A small image classifier, trained from scratch.
Model: 19.7M parameters, 64-pixel images, arch resnet, norm batchnorm, activation prelu, depths [3, 6, 6], widths [96, 192, 384].
Training: soap at rate 0.003, 21200 steps.
Rows from block 8 of a small image classifier, named by matrix and row number. Rows with one number belong to one channel. Each number is 500 + 40 x the weight over its row's rms, rounded and kept within 0 to 999. All counts start at 0. Numbers have three digits each. After the name is the row's rms in percent of the matrix's.
After each channel's rows are labels from the 100 images, of 14976, where the channel reaches its highest value: "colour at peak" is the nearest of a few named colours to the mean colour under the peak. Only what is clearly more common there than usual is listed. The data: retinal OCT scans (Kermany 2017). In brackets: how many of the 100.
# convs0: first 3x3 conv (model.blocks.8.convs.0.weight, 192x192x3x3, each kernel summed), inputs 144-191
# convs1: second 3x3 conv (model.blocks.8.convs.1.weight, 192x192x3x3, transposed, each kernel summed), outputs 144-191

convs0.163 094:489469448507520447526521485465557493465554478557474549582498501429525466496456448557453546497416500492498512554508540450515510459526480500467477
convs1.163 097:483525519543521529480543509537462601462456519527479513482450554468594552419551553492567451476513534516492526466541481584522582483629494486552461
colour at peak: grey (84)

convs0.145 109:556534484495455589548480480529506486512497514515428431455470558574433532550456444501491517527502462600497490440457461509489534478530492457543548
convs1.145 098:538458526510435516458537530493474477502461436436543471518474470537437479626446478441465536483448490463536519471474540496528519482425527476537565
colour at peak: grey (66)

convs0.49 102:537533494525511449481574477502496539576472604542564520517485441588527582474522531497490487515524528511485472512535485552546529549502534595482478
convs1.49 087:531558460520478483446488557544456526493498594452475474497446462440545482399442499463546488461482531534430474465394538510487495503541517503424461
colour at peak: grey (77)

convs0.12 102:479475461492523528449521578493488582453554542437518462559532446470488462501595506475433432531457532417540556459566494481485519464484455544479506
convs1.12 090:513606533523528465522454507546474483569487557459522473451532535526496532503590446540508450459521594508476528416455493521552480473524462532487489
colour at peak: grey (99)

convs0.92 102:499452536524430438522517427458479504479470505508615515394519540542482484466534470462548552535473488472498557542377501550506498489507450588461513
convs1.92 094:485500517406539484519512530520510498549492552529573563498494521526461532456534518489483499456450544469581512551458491531512516485451502491507549
colour at peak: grey (84)

convs0.156 113:556480538557459503532530514511450575510503577483413525493502548468459521496511507537510524507499438456544484471575517457472478487474452508361498
convs1.156 126:434547512506499535558528555493515504478513552515488496514480446508544526517478541476535460493421549539504480443580499477548454514523493586505511
colour at peak: white (77)

convs0.50 095:482549510565504486464504519500465472511517572492472511455482445520489578562515428542531521466528459452493527471419550482418448468531500584572462
convs1.50 092:540433538445570506493444487503492473473567472487476520485498498528527543431553518562488536512463526506511531463476532545518433483523509450508600
colour at peak: grey (88)

convs0.117 099:497482478499535413488553540492514528464499486495491480509570514515497520527492441581475456558507449459527522486434506487505493461429507504533431
convs1.117 091:497478524589499502532433477507490502489530491515523445467570513541549574561525486502515492508472537487524484433474517574456522503505534507512532
colour at peak: grey (47)

convs0.155 101:577553509502493400461486492472432528482520499524521446479552430486528467477449499439531476470519580453478534413514504489523450492518387500578579
convs1.155 109:496574520493506370463413562453420450460458494552543540506567541502514538455465502450523456462494514510538537545586479503448451475526500400496469
colour at peak: grey (63)

convs0.57 105:501459512488466553521503525427488533560512546532529528398537472501464459468438485516439504501436504569490468437495423505489523483524530439476587
convs1.57 104:521519495522496456464481537475503464501515491555514531543554558556545535470504501494586456580516502543472467514524454488538499537480496508518501
colour at peak: grey (96)

convs0.85 103:523502483476472510539454526499502508549484592530516536534506548437497507534484444500512402483528565520536564463509556500440532453451441537399465
convs1.85 098:473513531504575571575470511496592508507494525490543539498524503511551481533484489561450519524525482476484471496405493511439489535428476541471468
colour at peak: white (76)

convs0.130 093:483449585423545461493517551518448528473464564524491539529533512482450509451534432437476484490502528494561572512529509462587436499474486497548439
convs1.130 092:475507526493516495533438508512490582595484448541548536534562538503532466504497492420453487514506487452498551573528564483488515543450462527451501
colour at peak: grey (70)

convs0.37 110:510577418461532545531579497544505497516579485523492453483504481569488508522515535588555469539469497486526517510497559489518502491427432489553562
convs1.37 106:467450500483499515507538473507512489476482494490455517501498537509527455503423578519531512483556532558480468468579421492469565516438510486450459
colour at peak: grey (98)

convs0.36 104:479486485490462513493488463502475530578531509459510503595482545575527474564494512552498504548545518446493500498494476505533495504448465504471472
convs1.36 116:487442516508545489493502484522380464553458474504532550478516487451481532501437506523443489528512517497475451443493525476554494529491513503466524
colour at peak: grey (90)

convs0.159 109:559507526511515499487521496552441563504499459494428489425547543583504493512569480496489475493500506507470527557566547568538518494460497493550471
convs1.159 111:474505508517537535513517465512573464424501603500484487468508497511522442493518514488509542493458494470458544495526514495517465508520505377491455
colour at peak: white (53)

convs0.78 096:544535435509479457522545508464495543572465510502505517445485582477447502583427525488453536548479543478537430495471544530522498481571488530475423
convs1.78 100:516444570487468561535466448550483422438438522567549430463468567480439455465494504444483539505505532450480438529591484440456473449465493465509493
colour at peak: grey (87)

convs0.31 091:512543490537481424539534564502447463466565532608531544542546516479517488456483436473495506508522518533476448573469489514472470398446500534519552
convs1.31 100:585428458539498471435472530520491418500492450479549470498460516457507509508563472491526491465479505505545511543569443431423511447482564443512429
colour at peak: grey (92)

convs0.176 099:459513517461421479470438495486506478514424546486496498515509514539506497530532492468471517470476467541520470511515510512429429549499408485525475
convs1.176 098:481497488533518499407514480456549498451521521524491520536438504498492428459452568498473478500578449473549519533462421546538489417430517460434516
colour at peak: grey (60)

convs0.55 103:445504431526514538545507564535482443449515534444475500575544508441544532495465466480577512446528527490522521527516506525497491449523553466504444
convs1.55 105:490516517508452483486513477458597510488440444498475542539490522488556524495514464464526448512570502445511477484495499580491442477514494520537504
colour at peak: grey (96)