Rows from block 5 of a small image classifier, named by matrix and row number. Rows with one number belong to one channel. Each number is 128 + 32 x the weight over its row's rms, rounded and kept within 0 to 255. All counts start at 0. Numbers have three digits each. After the name is the row's rms in percent of the matrix's.
After each channel's rows are labels from the 100 images, of 14976, where the channel reaches its highest value: "patch colour" is the nearest of a few named colours to the mean colour under the peak. Only what is clearly more common there than usual is listed. The data: retinal OCT scans (Kermany 2017). In brackets: how many of the 100.
# convs0: first 3x3 conv (model.blocks.5.convs.0.weight, 192x192x3x3, each kernel summed), inputs 64-127
# convs1: second 3x3 conv (model.blocks.5.convs.1.weight, 192x192x3x3, transposed, each kernel summed), outputs 64-127

convs0.62 102:127129111112114146206124141110083160124115143143218124092107157135187119108135151147168125120100143161139137098147176165158115112129118110113166103133159139125119152110064156131152160116171108
convs1.62 090:120142117119098139091100145162115121163139088140131100109045149096079063143124148124178030200146173127120182155163146126105134122107101061131103133132152103126101071082089162188109114157114137
patch colour: grey (87)

convs0.8 108:173154061094198116115133088122149101096129078166138105155165107115128142138161107134141099074191067117107170115146098131110188134203149139139125153132131094093134136120150084151039138175131064
convs1.8 101:115134094082164089157144197134175147072146110161190094164123116123130130135101111136106154138146101135032177134112160141161131226156183108107112152155140185140133161147124068145165150142165143
patch colour: grey (97)

convs0.79 100:084105116171115092142068105125136120144108186126123104111130120131088144117068139112201101150105146139161074159118094098165144119089119117187168065142085115139163175099102107052149064058141176
convs1.79 101:114085131109130133134079164096152117110119095133106137126133053155106159103143119157103138108169144086158119112178132125114162155136128182150107070130164086155180167107127114107166101159136173
patch colour: grey (70)

convs0.91 098:121082103169051099120210145055090163122145088131132084164130064086106130130150138121120126127102136170133132148124067106094143146120150156124184029131161113165096148156134178161109156096139137
convs1.91 096:167178183126195126179064154113123153147132163116148108126103149133073183130135174130156131140156105159139129143105133107148172143160173083087163136138109170174084160105136147149079133115095124
patch colour: grey (52)

convs0.1 102:113121173101123148193157067105117113093110066060108150092149111180169126135188068100090134200047128176154102127056093168148133108158106121109149094126134056133132133177101113122093149127109140
convs1.1 094:079123116141076142071121121126137098196070105176155100156140085122086119158141116080077120185049154101107070140130164129121146135115158185122052100115111155191147166213116048089171133109125133
patch colour: grey (78)

convs0.131 087:115137108106150119111143095084115121112089082132132142143152083127160123121169143154178191078115105110133162142119135147132163137158099086145120104198147096131121109122174161118089122154115106
convs1.131 091:124123076132075130107120136098133108084185135155106129100097114107141085129129112100123156112196141127172123091127085121139149137114128121156058130164105142143135102106095151104120102124132171
patch colour: grey (74)

convs0.186 099:162188071099143089124115069154115158088141135132078167069106185115189118136101143172100121159089094147094115099107066164092123144102119079128057098141115159178057103164165119165078137158126142
convs1.186 098:158113147153123143092132177114099155133136152153136174128198091104115101130165126144114155169152144117129171140163138134110154209141072136113108100160130150088213191234107156155137079085115162
patch colour: grey (73)

convs0.97 099:111129168083135132230147133000171141109128152126112109104131160160116114157103118068130121115078119110087145099172119114112140124104157133119105178100104163172146114124203094144067066115143171
convs1.97 095:157122196092119152165153087132159146096109112140090184137148127124072162146094159116120116133134097115111126072168149122172109156157097141106131130094180159157166103119123114148095132115196154
patch colour: white (69)

convs0.106 104:151119080111138197109093121083142170128141134185093079134128143112110103122138158115079100116169105146096162139144135101102070201121148136147115090173166179090132143124109074054119129102199138
convs1.106 102:126092143128126158143111158105128150152196117148141140082178098133082099138133150159110152170156110108139107183139154130144153174134140161153153121126137105125150111126149143026122186114179118
patch colour: grey (92)

convs0.17 087:146151102087140151094133124084167171114089122116134166183155144161102131152139126184169100127127131178157138110103134178117078141119113152153058105135079149139109139153067155133125133103096085
convs1.17 088:105183078109150070124114133091114129159129141144127127138159116138069179177142128181109115111111157114177062139149146208120138132098093111153121145073127122124104168220103195144106161150134074
patch colour: grey (75)

convs0.77 087:096148154105176103096115183117100143120093082054079124120124147114129208138127138106112136076160105163104095140050144185091158146095148170093135179106111116161115118148144143114107132083183106
convs1.77 088:137100139118133196167143149123084111154112152087147063122139180135226137119164174168121126174130155137133180099190157131146112194143108110104080162106138126136105105097051117134072085122111120
patch colour: grey (87)

convs0.162 106:120110144170130147057084157154142146144103068161068144137131186102093129146122118113156145075178138138118067103097151106130130101117195083108135107101168116098149070181107151050082216096117092
convs1.162 102:083118134113144157127146086114095130146109180109177154107058115116146128111169150125109134074101121098156117143104148077097089104116111105126135166148082121119112058095126106150135142126137128
patch colour: grey (92)

convs0.48 103:117117093094133063053149110128127127113141132140111144074127116114140163089119097151131098138132143118123169102203183103137157132131097123118120169111111106086171166164168123128140090134090089
convs1.48 114:030113111092122136076066073105182097103071115189159113104126193109105085126146118115111157081091105126092118065103110135087145137106116130095137181134107172139100135144168160054168128127081136
patch colour: white (51)

convs0.171 110:126147156112152164094164219165160153162080142112134093098102065126127084127153094088135158127119199156110121103095136108214095132104161142141163114126099142167123144092142122157129136169180154
convs1.171 114:089158120117155143121072131128094099126126163099117119103105123166144121126127092081124143118027106114129143092106091130192120060050115172097148128092096102117093074138092103110155109142122090
patch colour: grey (46)

convs0.174 104:172188171127157131147070104109122134131168127125144062116106087162147183106084089121130091182080108109101197196149194093173157158121163184106108118110124131104145112100138144089096116136113149
convs1.174 090:126126102138079132106141062118114074150087116138104101105103148169084098163117124111129128118074128153133196119090145142101159173112140122114103076135125112137107091136105110146103063127157097
patch colour: grey (84)

convs0.182 115:134072126172069082157140129107137124094156115095133134111103102110143059212176118131096145109125079145091096115139142124075085177169199138134078054170124183093145157107061167103111166176168069
convs1.182 099:109132148105158136108061152183141157130118154127124133121119108176070043166163150142142119158146127126123135113122130102169119067193165089170108130134114132109074206090085111126131178131085148
patch colour: grey (77)

convs0.107 105:129142148157091129149147113073098154047136164087094106135122120091103189136123097106141085165120111096139085103124141091136062152120095151147159053171116128118079127104140106143123138119148085
convs1.107 115:179076134088098113159129130149170116122127129108131086128109113102133175093091083118145162080087166141086109113105125170133183099134141142118159128223092106137129138148094170148120123142117106
patch colour: grey (71)

convs0.36 116:160171113147132155097096080127128198096134080146183141132114096138102101195111117143112078162133096169180075110126122135046144096107142077167139157134201086076143135152133147121138138166092121
convs1.36 112:115125104129157095073109110090149081051136126093147113177128144160123132189148174101125148118156121097107136088142095089162149075130106080076175061093131136086106140066114133120108141129123049
patch colour: white (56)

convs0.102 089:120112127165143130121128171133159162126142112117192136204127080170142101099116155119173101107170083110143137113102083131139110082124128084075095068096110140114139117136211116136143153134129112
convs1.102 091:117126203126165144178122142086131118118174155116112186103158167182115166117154015120156106123150093142135105112095162168161075138107121145128125171111149127117125184078082204116180139106172157
patch colour: grey (71)

convs0.2 095:105117107173105137042148084166173142131128109105042119105139129114138180139149143155124165072134121131192141187088121171124133152141124115116092128114129150052122123115129172115123152102126103
convs1.2 089:153110083148081137091150117141114121146120127108097173159194135236108073147154157083180101074123118098172152149123078162111082167098139187133143120103141090161077126099095142093114100111092130
patch colour: grey (45)

convs0.15 088:091165121133177143184132122154132169082211141162090148069108106095083162127100129117108078144081055136139131124167053181182080094149098157107101138076170165050095061159132174143125166094117104
convs1.15 098:114143133092181138161134107138112200138115076156205133171171124144153149096077130143146119086158146162111066106146094101133079142105142145124143119120157133111072187116125214094132148104140099
patch colour: grey (86)

convs0.169 094:121116144109089169177149126118191121133131121076076075174093206099106144121100139147107137121129075155190152122131119136110146149128099159124120151121104172072111128153132141149121155071124117
convs1.169 098:114169132145149161147146168097190135176143153084148160103119116095043137097122107109121162171115142126097103154096104167110130127171153166101156165099172145130092110095190104124114140097110083
patch colour: grey (90)

convs0.116 114:144123103147144127123189052135118107091182123198064126156152108130160130143164094080101194193143079124138100117169168120139125150115158153156099155101128111130208112096180114117105111172135077
convs1.116 114:165132109092138140130154083163147125095089122167158128189117181149116144151088207111130152059126125160140109118112085096100107174159106076136123158105136132088106054104103087134128067100158119
patch colour: grey (80)

convs0.87 086:114167129108124173082152168114106129098144081130070114170097117157068091127177109108100107157109087139156150130209106140111067123127159121132133153136162185146133117157155098180126132138156153
convs1.87 092:060111143104114119102116112146147134109133114126120174104062130087111130128134082103116122139150124131126067151190115181090109134173054143129140179122144109167101113142146159226149101131170097
patch colour: grey (78)

convs0.138 099:093105141161090146053193165171213068083179076102167132186154072185094087087126156104101121092124122119118178133125124117124127183100100132108119123128140196124108114119150109138052106082133083
convs1.138 088:138129103136179070093144172142126128117168083173158088092103158098135142149151093133178094156110113073116140134108198112127140148129141093141078097101163103161053122079111114173131078134158125
patch colour: grey (93)

convs0.18 096:066125175183122095136172121158147180143123156120112098119146026162080131126125099185132106142144107122155114186106115130080089102150150110136171147199118146172109075129059085142068156125148129
convs1.18 100:126139151116152094134090159097101146182143137092169065079141100117116132114110126111093067087114087194100163144109155122163122103137131121153177085206112070134090103092144112194096100122156134
patch colour: grey (77)

convs0.128 094:165090107125140138123162171094141166127103118134126116119175095148181189074175114081173111093099099118117121115157170124116133141100176087140071058130094132105165086125078135188132121142128106
convs1.128 100:108146095141124076072148149087113106116113134130174111091127193141123182085149120106093079139088146164138153167130139156128130132076079058131115140051155131106181103109195140183146150094095089
patch colour: white (40)

convs0.120 099:160073130131123086158121127100137144168113102117079096128128140091152096127146132121149065122186118124082146159075161101141126133072126111160046121088147137120148102084145151096138132111109130
convs1.120 099:151190076097099123126146127099129147144134146120071107078104102068132109095137103169103105142114161153125128198132153171181091169113161114130117122118121132121135135106148127132120136125108181
patch colour: grey (62)

convs0.56 110:125157098095132097165143131111105129166154113087154081126176138145143162081066166149103096103124133100099116177135125077124190172123100078149128136118111109140170082132148131150058098139128156
convs1.56 096:129110105117127063081079166131161113092079192077092098169172139134138137133150136137109113213106133114130115054100129105082177113093139183117128129120152058144138116138103103135137134146054150
patch colour: grey (75)

convs0.4 100:119145190132120112079161118155118071137087114110100152067116107096046075138160098152094096112136048158120135104131152176190106177156126156084103130117122137091091128128156122138201145119131112
convs1.4 102:162158167167102147159073134067127129067158069119096118096099087095114102124150139162144105150089124094126112130133139145131103119160130150135120057139162098100127122121111168116203173191118173
patch colour: grey (72)

convs0.177 087:120106127177155094124136176095134175156155085092112067100137058104166108145140065117126088114146151113035145145108118157169193128107121154107098159115170118096158088153122168141138167108112159
convs1.177 126:127154118131151151157141128115112069153099093136129091113124043123147155117154097108124130091105108145085076150091126129131213128082165057138090092226079155134112147142167136116154123159135128
patch colour: grey (91)

convs0.19 096:202153103121143098133100115094168142102249126092153142101104123074119185155070125121119093119139139166127093149144139107111148117133103081110101129184111103130110107108153178131077174084183160
convs1.19 106:137181103185124129086100156116116136139068159169134104103062072097113070118119108167160116130134098098133162089153094058144167153155026052155101144125093122078172112133255092109114159070169114
patch colour: grey (94)

convs0.43 100:161130130132076114162102113081105090176113089160168149126191139114163097150144176166151116130137132083118132140054106119110074138116183161111132145079179139152137139161103141148079106141106135
convs1.43 100:123109149166130144095109102073141170158124145093128120136103108105137190107091157207107151139183100055151118099150098087088146122193177140110091143058130127121099178104180115136100102103102094
patch colour: grey (88)

convs0.92 119:107107184118122102192143135082165142148130111139126087166161118067110055104182164096149114099116109155141145143130065161151112097177097092140128138166121157121202142132092123089108180178116079
convs1.92 105:111162139096137110157230157179144113119157059164135169179111161095121106134178117101106131092092137152158165154105147141093121104110112191182115106118111051117124153116118129091161168141099096
patch colour: grey (94)

convs0.180 088:117129127102116116136137177146147108064093125112102122111154124146135113120141151183131090183134120134161154130146110155148127145078179162131121106209120152101095141173145127151145195122111142
convs1.180 097:138173137121038151115097046158160147066102123161080139124116124121116154149139112110079113156123129120114089118120110181165102078136111117124120106177113153102146117219106115056174130190104167
patch colour: grey (83)

convs0.172 102:112071120114185137167098092186142113090083083135103135134141140116111079124096097071103135088139147098129096131116132100171137140072135076156174096166152188149102129145099098112087093084153161
convs1.172 099:125115128120148163232174096137068119102103154161077153138139102114173141099154116139120112159077176078139163150125139136107168126086047106139115143165152112164158134163106133124097127149160150
patch colour: grey (71)