From a checkpoint of a small image classifier.
Model: 64-pixel images, arch resnet, norm batchnorm, depths [3, 6, 6], widths [96, 192, 384].
Training: soap at rate 0.003, 21200 steps, held-out accuracy 96%.
Rows from block 5 of a small image classifier, named by matrix and row number. Rows with one number belong to one channel. Each number is 500 + 50 x the weight over its row's rms, rounded and kept within 0 to 999. All counts start at 0. Numbers have three digits each.
After each channel's rows are labels from the 100 images, of 14976, where the channel reaches its highest value: "patch colour" is the nearest of a few named colours to the mean colour under the peak. Only what is clearly more common there than usual is listed. The data: retinal OCT scans (Kermany 2017).
# convs0: first 3x3 conv (model.blocks.5.convs.0.weight, 192x192x3x3, each kernel summed), inputs 128-191
# convs1: second 3x3 conv (model.blocks.5.convs.1.weight, 192x192x3x3, transposed, each kernel summed), outputs 128-191

convs0.39:574463532414528596519601498509442443422613479481411401483500534542588495580480501479479501552555400517489435517519501522545530445529450579496505530465602490446466460522498466558546551476450462
convs1.39:539506592476442549507492528485548456481548463494468494526490434579485465495473447571601466512478445516547455448482400470473502470456497524484495477541480485531499513490512533579456510433563526
patch colour: grey

convs0.70:578504527530501483557460537621447559456514595512544567519575561497567484550509462444433585440540495425555476348508550518444486528466468439487474538535519492435511618550433508478542553527531509
convs1.70:453505490521477488557532468419553568450494465413569537495497493543496496555486512487487508429532478553439467418492464498464532497552550516480485495519499470471442475505463541412494479533471516
patch colour: grey

convs0.46:494548493462530410436553466559523474518517469437623496469537546548471509461495493463475449473540473358513500503515465584528527510489486528569431520469482449397488480528560499512471479470433470
convs1.46:517505506428513465508543502472500601490458519456530566421553635379443544516599496516465562434514528523441490578520551494418493410466504511461460535460512459450501460546498540573459502463571480
patch colour: grey

convs0.48:556448512456491433521445549481539461396413397480566489484521481360525510498528457502536512478431464293588464483498496498439566461436532482476471526475531453523536534505497541514529393515552405
convs1.48:463474504499484451472464426482399465447530441415453504553439403448487461436474483532474414498584458579470438431597485450447564468540507526542457479535410454468525509531538482566537471532495523
patch colour: white

convs0.57:441445551454543458392598557533509388492534459497534414465545527476526549427530547445484486464486500509441544523549448517512512418548517518578437492457544511450548449508390596434467551482597512
convs1.57:503415419538451475446436480495492433481525497445504383461463425556536542467383466580486504404524556514512515471536525453542406526516433506534507590504477516512496523464454561568488617515459437
patch colour: grey

convs0.134:488515446498426492509504659547443515521520481490531516444502544498468474533498431550490492503480506497464496553480498478498441520513467555552492414479533482503485410496436481456507468475597434
convs1.134:502393537530537527543548570485533520582551562521499438536530548510605487529443426510512649462528520534528561523477486423491499462558543456527442526561377576447525487476494449500502524406619505
patch colour: grey

convs0.26:461524445543574465418491515406481551517399520551522363534520407491548623560522518525553453504492496387469573547538466432512455485501506601491535503540544487566426530608509511523459528576501496
convs1.26:547355529481498454518462544470439532431554532544346502491484586584478510455524474532504519443587429521479608545575451568484454415470605449508475458436394378447484606471454559534432456516534494
patch colour: grey

convs0.128:512550441507623556458508548525488496448509457486487531503532401557481496537495378604480493491513450412455486400500584459438558511429572495460581483482538480505480441493528577460439530515463493
convs1.128:509439505558456531400531593499536464415459441484551582456456414423484486491513429457547534515563449542492476529562455476467447559521525559506539480631535503502560581541501439537562515539449499
patch colour: white

convs0.61:490545530532457540492487431541492447497424510525534541504499409514470569396525503520478528476537319422488600467414523523470503500411464481484517523448501479505524502478464519503451392547492420
convs1.61:515504483579508490529505452549500477471482454430413622467430488556483436491533484493413603428427474482524519486478549493400504425455518478467401417465469515520497539493505532479514416467448492
patch colour: grey

convs0.109:477442542547549485523524519490445429545499437428457497604517547488504623403495434404442465531491432532487534557462527666457509486521515537576516464528528538551517613489468535463498497531465518
convs1.109:563491484450539563518503415481544543528467475500483413515569482567455614569481452511474499515430497413509454462433443525503477463427433414425449576505510470469505538510538533492532405451420508
patch colour: grey

convs0.157:527479544577499457488545421463488426477549455568533490477538499485461448544467495530549582443468438512491404491458452458528445526472563402419465460514514453376511471527394523529495464549524570
convs1.157:531547535550525474500467544511547609526446451625561476424438361449457494474432535562443528514370469520503501542550524504596454614493629507513565459416515459494502548497516456491476596421546490
patch colour: grey

convs0.32:509465544344565535483379441472523519468495543542405546524529457539490503620431484482468471536543471464504441583557571449419462509603474638495534569579553553559579528527502576497521454522486542
convs1.32:508506558539569527463482503547492488437517513517482473529500445386438438514419387552469364602512517562485451497471533503357525511480448548464510530440489506438496456489411439457461534388518484
patch colour: grey

convs0.154:472551501585482397475512451452449451535526532517449479547537531516472498478458586586518485538457590510545529483469484497483449555553414512519462488593431513492501524492482535549545418565386604
convs1.154:534484415540471455530445479537489457455498523548447508499564355524440517409459529630467509546464453492552469534507527495360469497395489518536488438496562536508465455527441476486541537530473563
patch colour: grey

convs0.171:422585519512476412482466518495567373604499454509506470586384444527479419491429546505490483463524525545509502544514487528477512636461466534470520511508527525493447410433533483433507477566564500
convs1.171:523505476499522499499481573479515383488503456499586504458446485518448583489546541534471459549460503469477392500534565512434526575504483511501528424558458492381466459579579527530468487554549559
patch colour: grey

convs0.33:521499478463487497577552445411572491447460466479473594529550540569549518518495476555493520555486469451496613566512407427508501451565560575432422493466426485488552471364508568542517407518555478
convs1.33:531534420465441462508551439526480542561537523523497509466517498423431483550475411548584545495424474565453496504522509513403504477486511503563568527550502485502394465451542530527525535525468543
patch colour: grey

convs0.136:543473438462420540563509494466498469442466532459423478543549497511510487538539529500536463438565500487524574376601445498487530542441527547456492540526459451492531444470478577381519505455615486
convs1.136:559527467547538552553592411420457457475518533517486425580551468491529529594529504425565490519475487471464615414511471470494440461403537503520445578544635527459469533414511483523549445500513559
patch colour: grey

convs0.162:470476436478422607526518457464479478556472497488484496486470528492510401457508454482492518559481533537549617505414510528433430456509559487445483462461495429495448512543487496491438498449503572
convs1.162:534515455445458491512456490475495515500403434541570470477509529492443527405470679479558480560501489423436469473436466407487413427477588483405403415403388477496483466608553484473569529479514511
patch colour: grey

convs0.88:502490512425405362442546619550529592551506468385545515553543461515467433464510533547580459492578571471420484530495387455526474490487484466449526437460423463405511498442443450545480426464468468
convs1.88:530402452430483594524432518461418433470479464573529461540503536490475426525603463518509595415494531518489528584532450467528564527551436465526557530458498462576559546464521558449489498534495528
patch colour: grey

convs0.133:464497487552592486583457456510443475558435491463446399516417505421549579510387495485469465456494437495456466545455499504449490601554542429463494547566463570496459442486576505483443508466533542
convs1.133:476482451498537537553511506572517581484490533485504525457474499526507568504472510500654477527451552475490513542401570572467439533546669525503456540514511511431403528502404481432450508463501532
patch colour: grey

convs0.79:563485455513537445470485550468407560467571532415548452570470554551478554505544473566558505503475449441519531532463467457472511425505580448354442438477464504478479447490504556462507412541529500
convs1.79:437561414568474441429519376591517571497479515508593633455445565580564473559556439481491459501552561493469502523503574510572489580569468661438519476476405517463500461455472399475480516511455485
patch colour: grey

convs0.110:497554479500470476550400572495473506474504489531547506554541371491486502459450519622526418466482517597492499484502516509558525522562516525492466475512533508555445525423534531496523551515496438
convs1.110:446473434522450574541511451534571473480565540510546582569450565463475443536528564512534484493510524542534466447499500439537533545455567628547387459419566550532522554517521582668493526477532525
patch colour: grey

convs0.122:512529544575464512524537423464414490540424465482515453469466451433454549579470527536461505502534495469507479420472517506416457527513585540535516479445530443508505369469405445434493537510483455
convs1.122:543546451429472483512436498497550540565428518510496502482453528538501491488396542489493498435571478455439498440558556503572484455557536495456470393433430462452604469532463455515499479539440484
patch colour: grey

convs0.36:562493501491540564507489512493439475461456453580517561537430567560411467445510547433491472577537532470522445493588443481538542377452556479488508548621569558556498558529498449514540470460531410
convs1.36:472392464465439496453479554536442448505543422494502505507510511594564508498521480522487443596482521560406523475507447462424442496475462446419432587526386472485603519480456462529498488522432571
patch colour: white

convs0.191:481515461489583499467452514553506459510491476464433422576501570485537522517484576482494535537498513565451517526431455455475562514495479518506593465398513577546544502425479489524537532559465459
convs1.191:500471508464521514541462494586429488499433466519514547464479567490565420515510632471534482459535509439520588499427556446504522474469500509556486506572472537405523541493444549478478494468407479
patch colour: grey

convs0.83:522489552454400477548431532565450482471575487470594474402532543446519501462432501487500485491454351464420508459583551452531455515625625527478465528493505413501449552464555561486474537501452413
convs1.83:485447512527518606436380511411445414492415565484598541416410592528513491483544494493539572504496332484491521520476578432505532460449429524523527571561513413509487570508422473483549483544499492
patch colour: grey

convs0.142:484572525496506449451565503506472485439421529535515491600425536583471503506475584406412564391446508433560490377564488507507475427532531505433529522515530557432507497451551457392476460591438591
convs1.142:468576595549471487482464580568451498479481391499497509428537516565485539549560463432482435539412511520497507501545390455558471411527570460534598497450540531493538518467390489515461558533482478
patch colour: grey

convs0.141:489453487474456480476504436428446531578509409473565555585540444540507515494537494535506480562499546410453403563440509551494505385507478487489386449557531545483534503514432488509453418572438540
convs1.141:536470509530532433450447557414415463486514564457483576592444502464360483506466541421534431562476492574507451537592524522458426533461559610504553478439495559533453488486514457552547486475437494
patch colour: grey

convs0.97:546492548530549457488540458491431533495511519419482446581468539433562494409389532517555477509480460571451411550550472440483448514582514524527545514470498543537442508513546604481449466500514567
convs1.97:506468545494478435487410497479550590538471454484469437523566521478414568447518491449525538578424422503469569454475487469464483475453516488431527436413497481473459494496555464471539520669419495
patch colour: white

convs0.186:536504399475486509540482476509465567478429480423455458485492612540472536463441505443496519388507535492523410516422474526494430576537489502498419536497486550508460614397483481554527504532508479
convs1.186:525467530508484521430520491474417549546520519494490540557478456482502437512460537463477458481492560485490637527501409576596414615462473458520554494391535445459401408454533431501540513463461543
patch colour: grey

convs0.99:469486488506500505520426396476530531486517457432582561506481588481538487480494561512444584569403491602566577460554637552463558477482469564437464602542538458512397540456416558492437530519418454
convs1.99:463491446607547466464541450565527507558583447509447574465475488487507475532508534374417612528489416480516540545564554528483462553498514426434567477536479446516409449538545510502485423479484483
patch colour: grey

convs0.115:449469491493546451445428542415426513443569518485534460527478490446569457439414519529496537443454483479510524595555531566393481460620568421535447452495411466457490421596471513476489419545470591
convs1.115:474441436431583504587470444491505514575549578519516457480502451473592487475479450525455474514526525568419541548455457565465592511446416543585574462506543376533409566488482494552533562549513604
patch colour: grey

convs0.182:478405542466550480412506519476480482509435511577501535522595487483471527530529516539494513519422515494535586497532451487545505453426531508463593455488533487508510397521461488475496539593488533
convs1.182:517541578587548508479559490526480425528492423471488529422554499541461467440378499445568499493524484421564533553550626406563452417479507472501570472456455510597508507520478519462520533486513501
patch colour: grey

convs0.6:586459530490515501430565571472540498467453432493565404474569545507543481546449499413454465395454565435541404439454523420553539530464514394550566549520543472499513569558553519447475442528519451
convs1.6:441467489426425461539489557489541500532468534574525503599583558569499497471490451481421489433525385528472480419442484516425412481516476413527496533494503549482403489556530619530484519484507497
patch colour: grey

convs0.163:461449481518430391483556567441439479509452448505515426518564529527528494485471452521443522496525482498496452515545495511456603550476554633370503489411371444484511456506477506430540516503519552
convs1.163:474495488462455488508645467457411513501610559508581514487489488520422387516457389509523533571516483485507486495543554600526573504475549533486476527500486500498464480469467406486526476538466518
patch colour: grey

convs0.9:577474507563538469524566372549432502483518545427521494565480497441491427513472501548419623585500487473485481427461560449485565477510492479521551444463553406552421552511523473517488468426529436
convs1.9:501486461488564474474597463496535546485672538544505580486549489513535503551526509521497540458484480487441510456565576498520499501454452496458402427528464502550493515447553363390563386554450482
patch colour: grey

convs0.126:466555515453542486511495501464588581607514440521601451438475542539429443537599539415483481532496526481532426509616490454426529550636459517476507462415533466502526559473527558470524420570457535
convs1.126:494597563431475504502425374560501489457558519473539480445551422422534405490470492547532519465585456416422487513682480503555551596431468469489529519478559482488460502485489453525484497474556525
patch colour: grey

convs0.129:506528483642483533541520449522514457468431475567476465469481498385528547483529571584614508462534466490549508497464553534528498510469466584423552385483510445497490488447467502599455550499524559
convs1.129:527517443624515494543503463450411485472469507507471434462501466500509467488487550602521501447501437573654491509477465482521479497496469457496524487479457421503507546548459486472415497411485496
patch colour: grey

convs0.120:508508580526507516450453542409501537484494475478449418459582532454453535439590509481508550429439507465490534415505461529489523547383534405526449459427436430575460632505484459503587409469488572
convs1.120:466610522461614523473597530493526456549495430459545449447515399507553546520546525427517532512481491539450520480588505524462467505539561411426448509471428581563482557469490509490416541554525608
patch colour: grey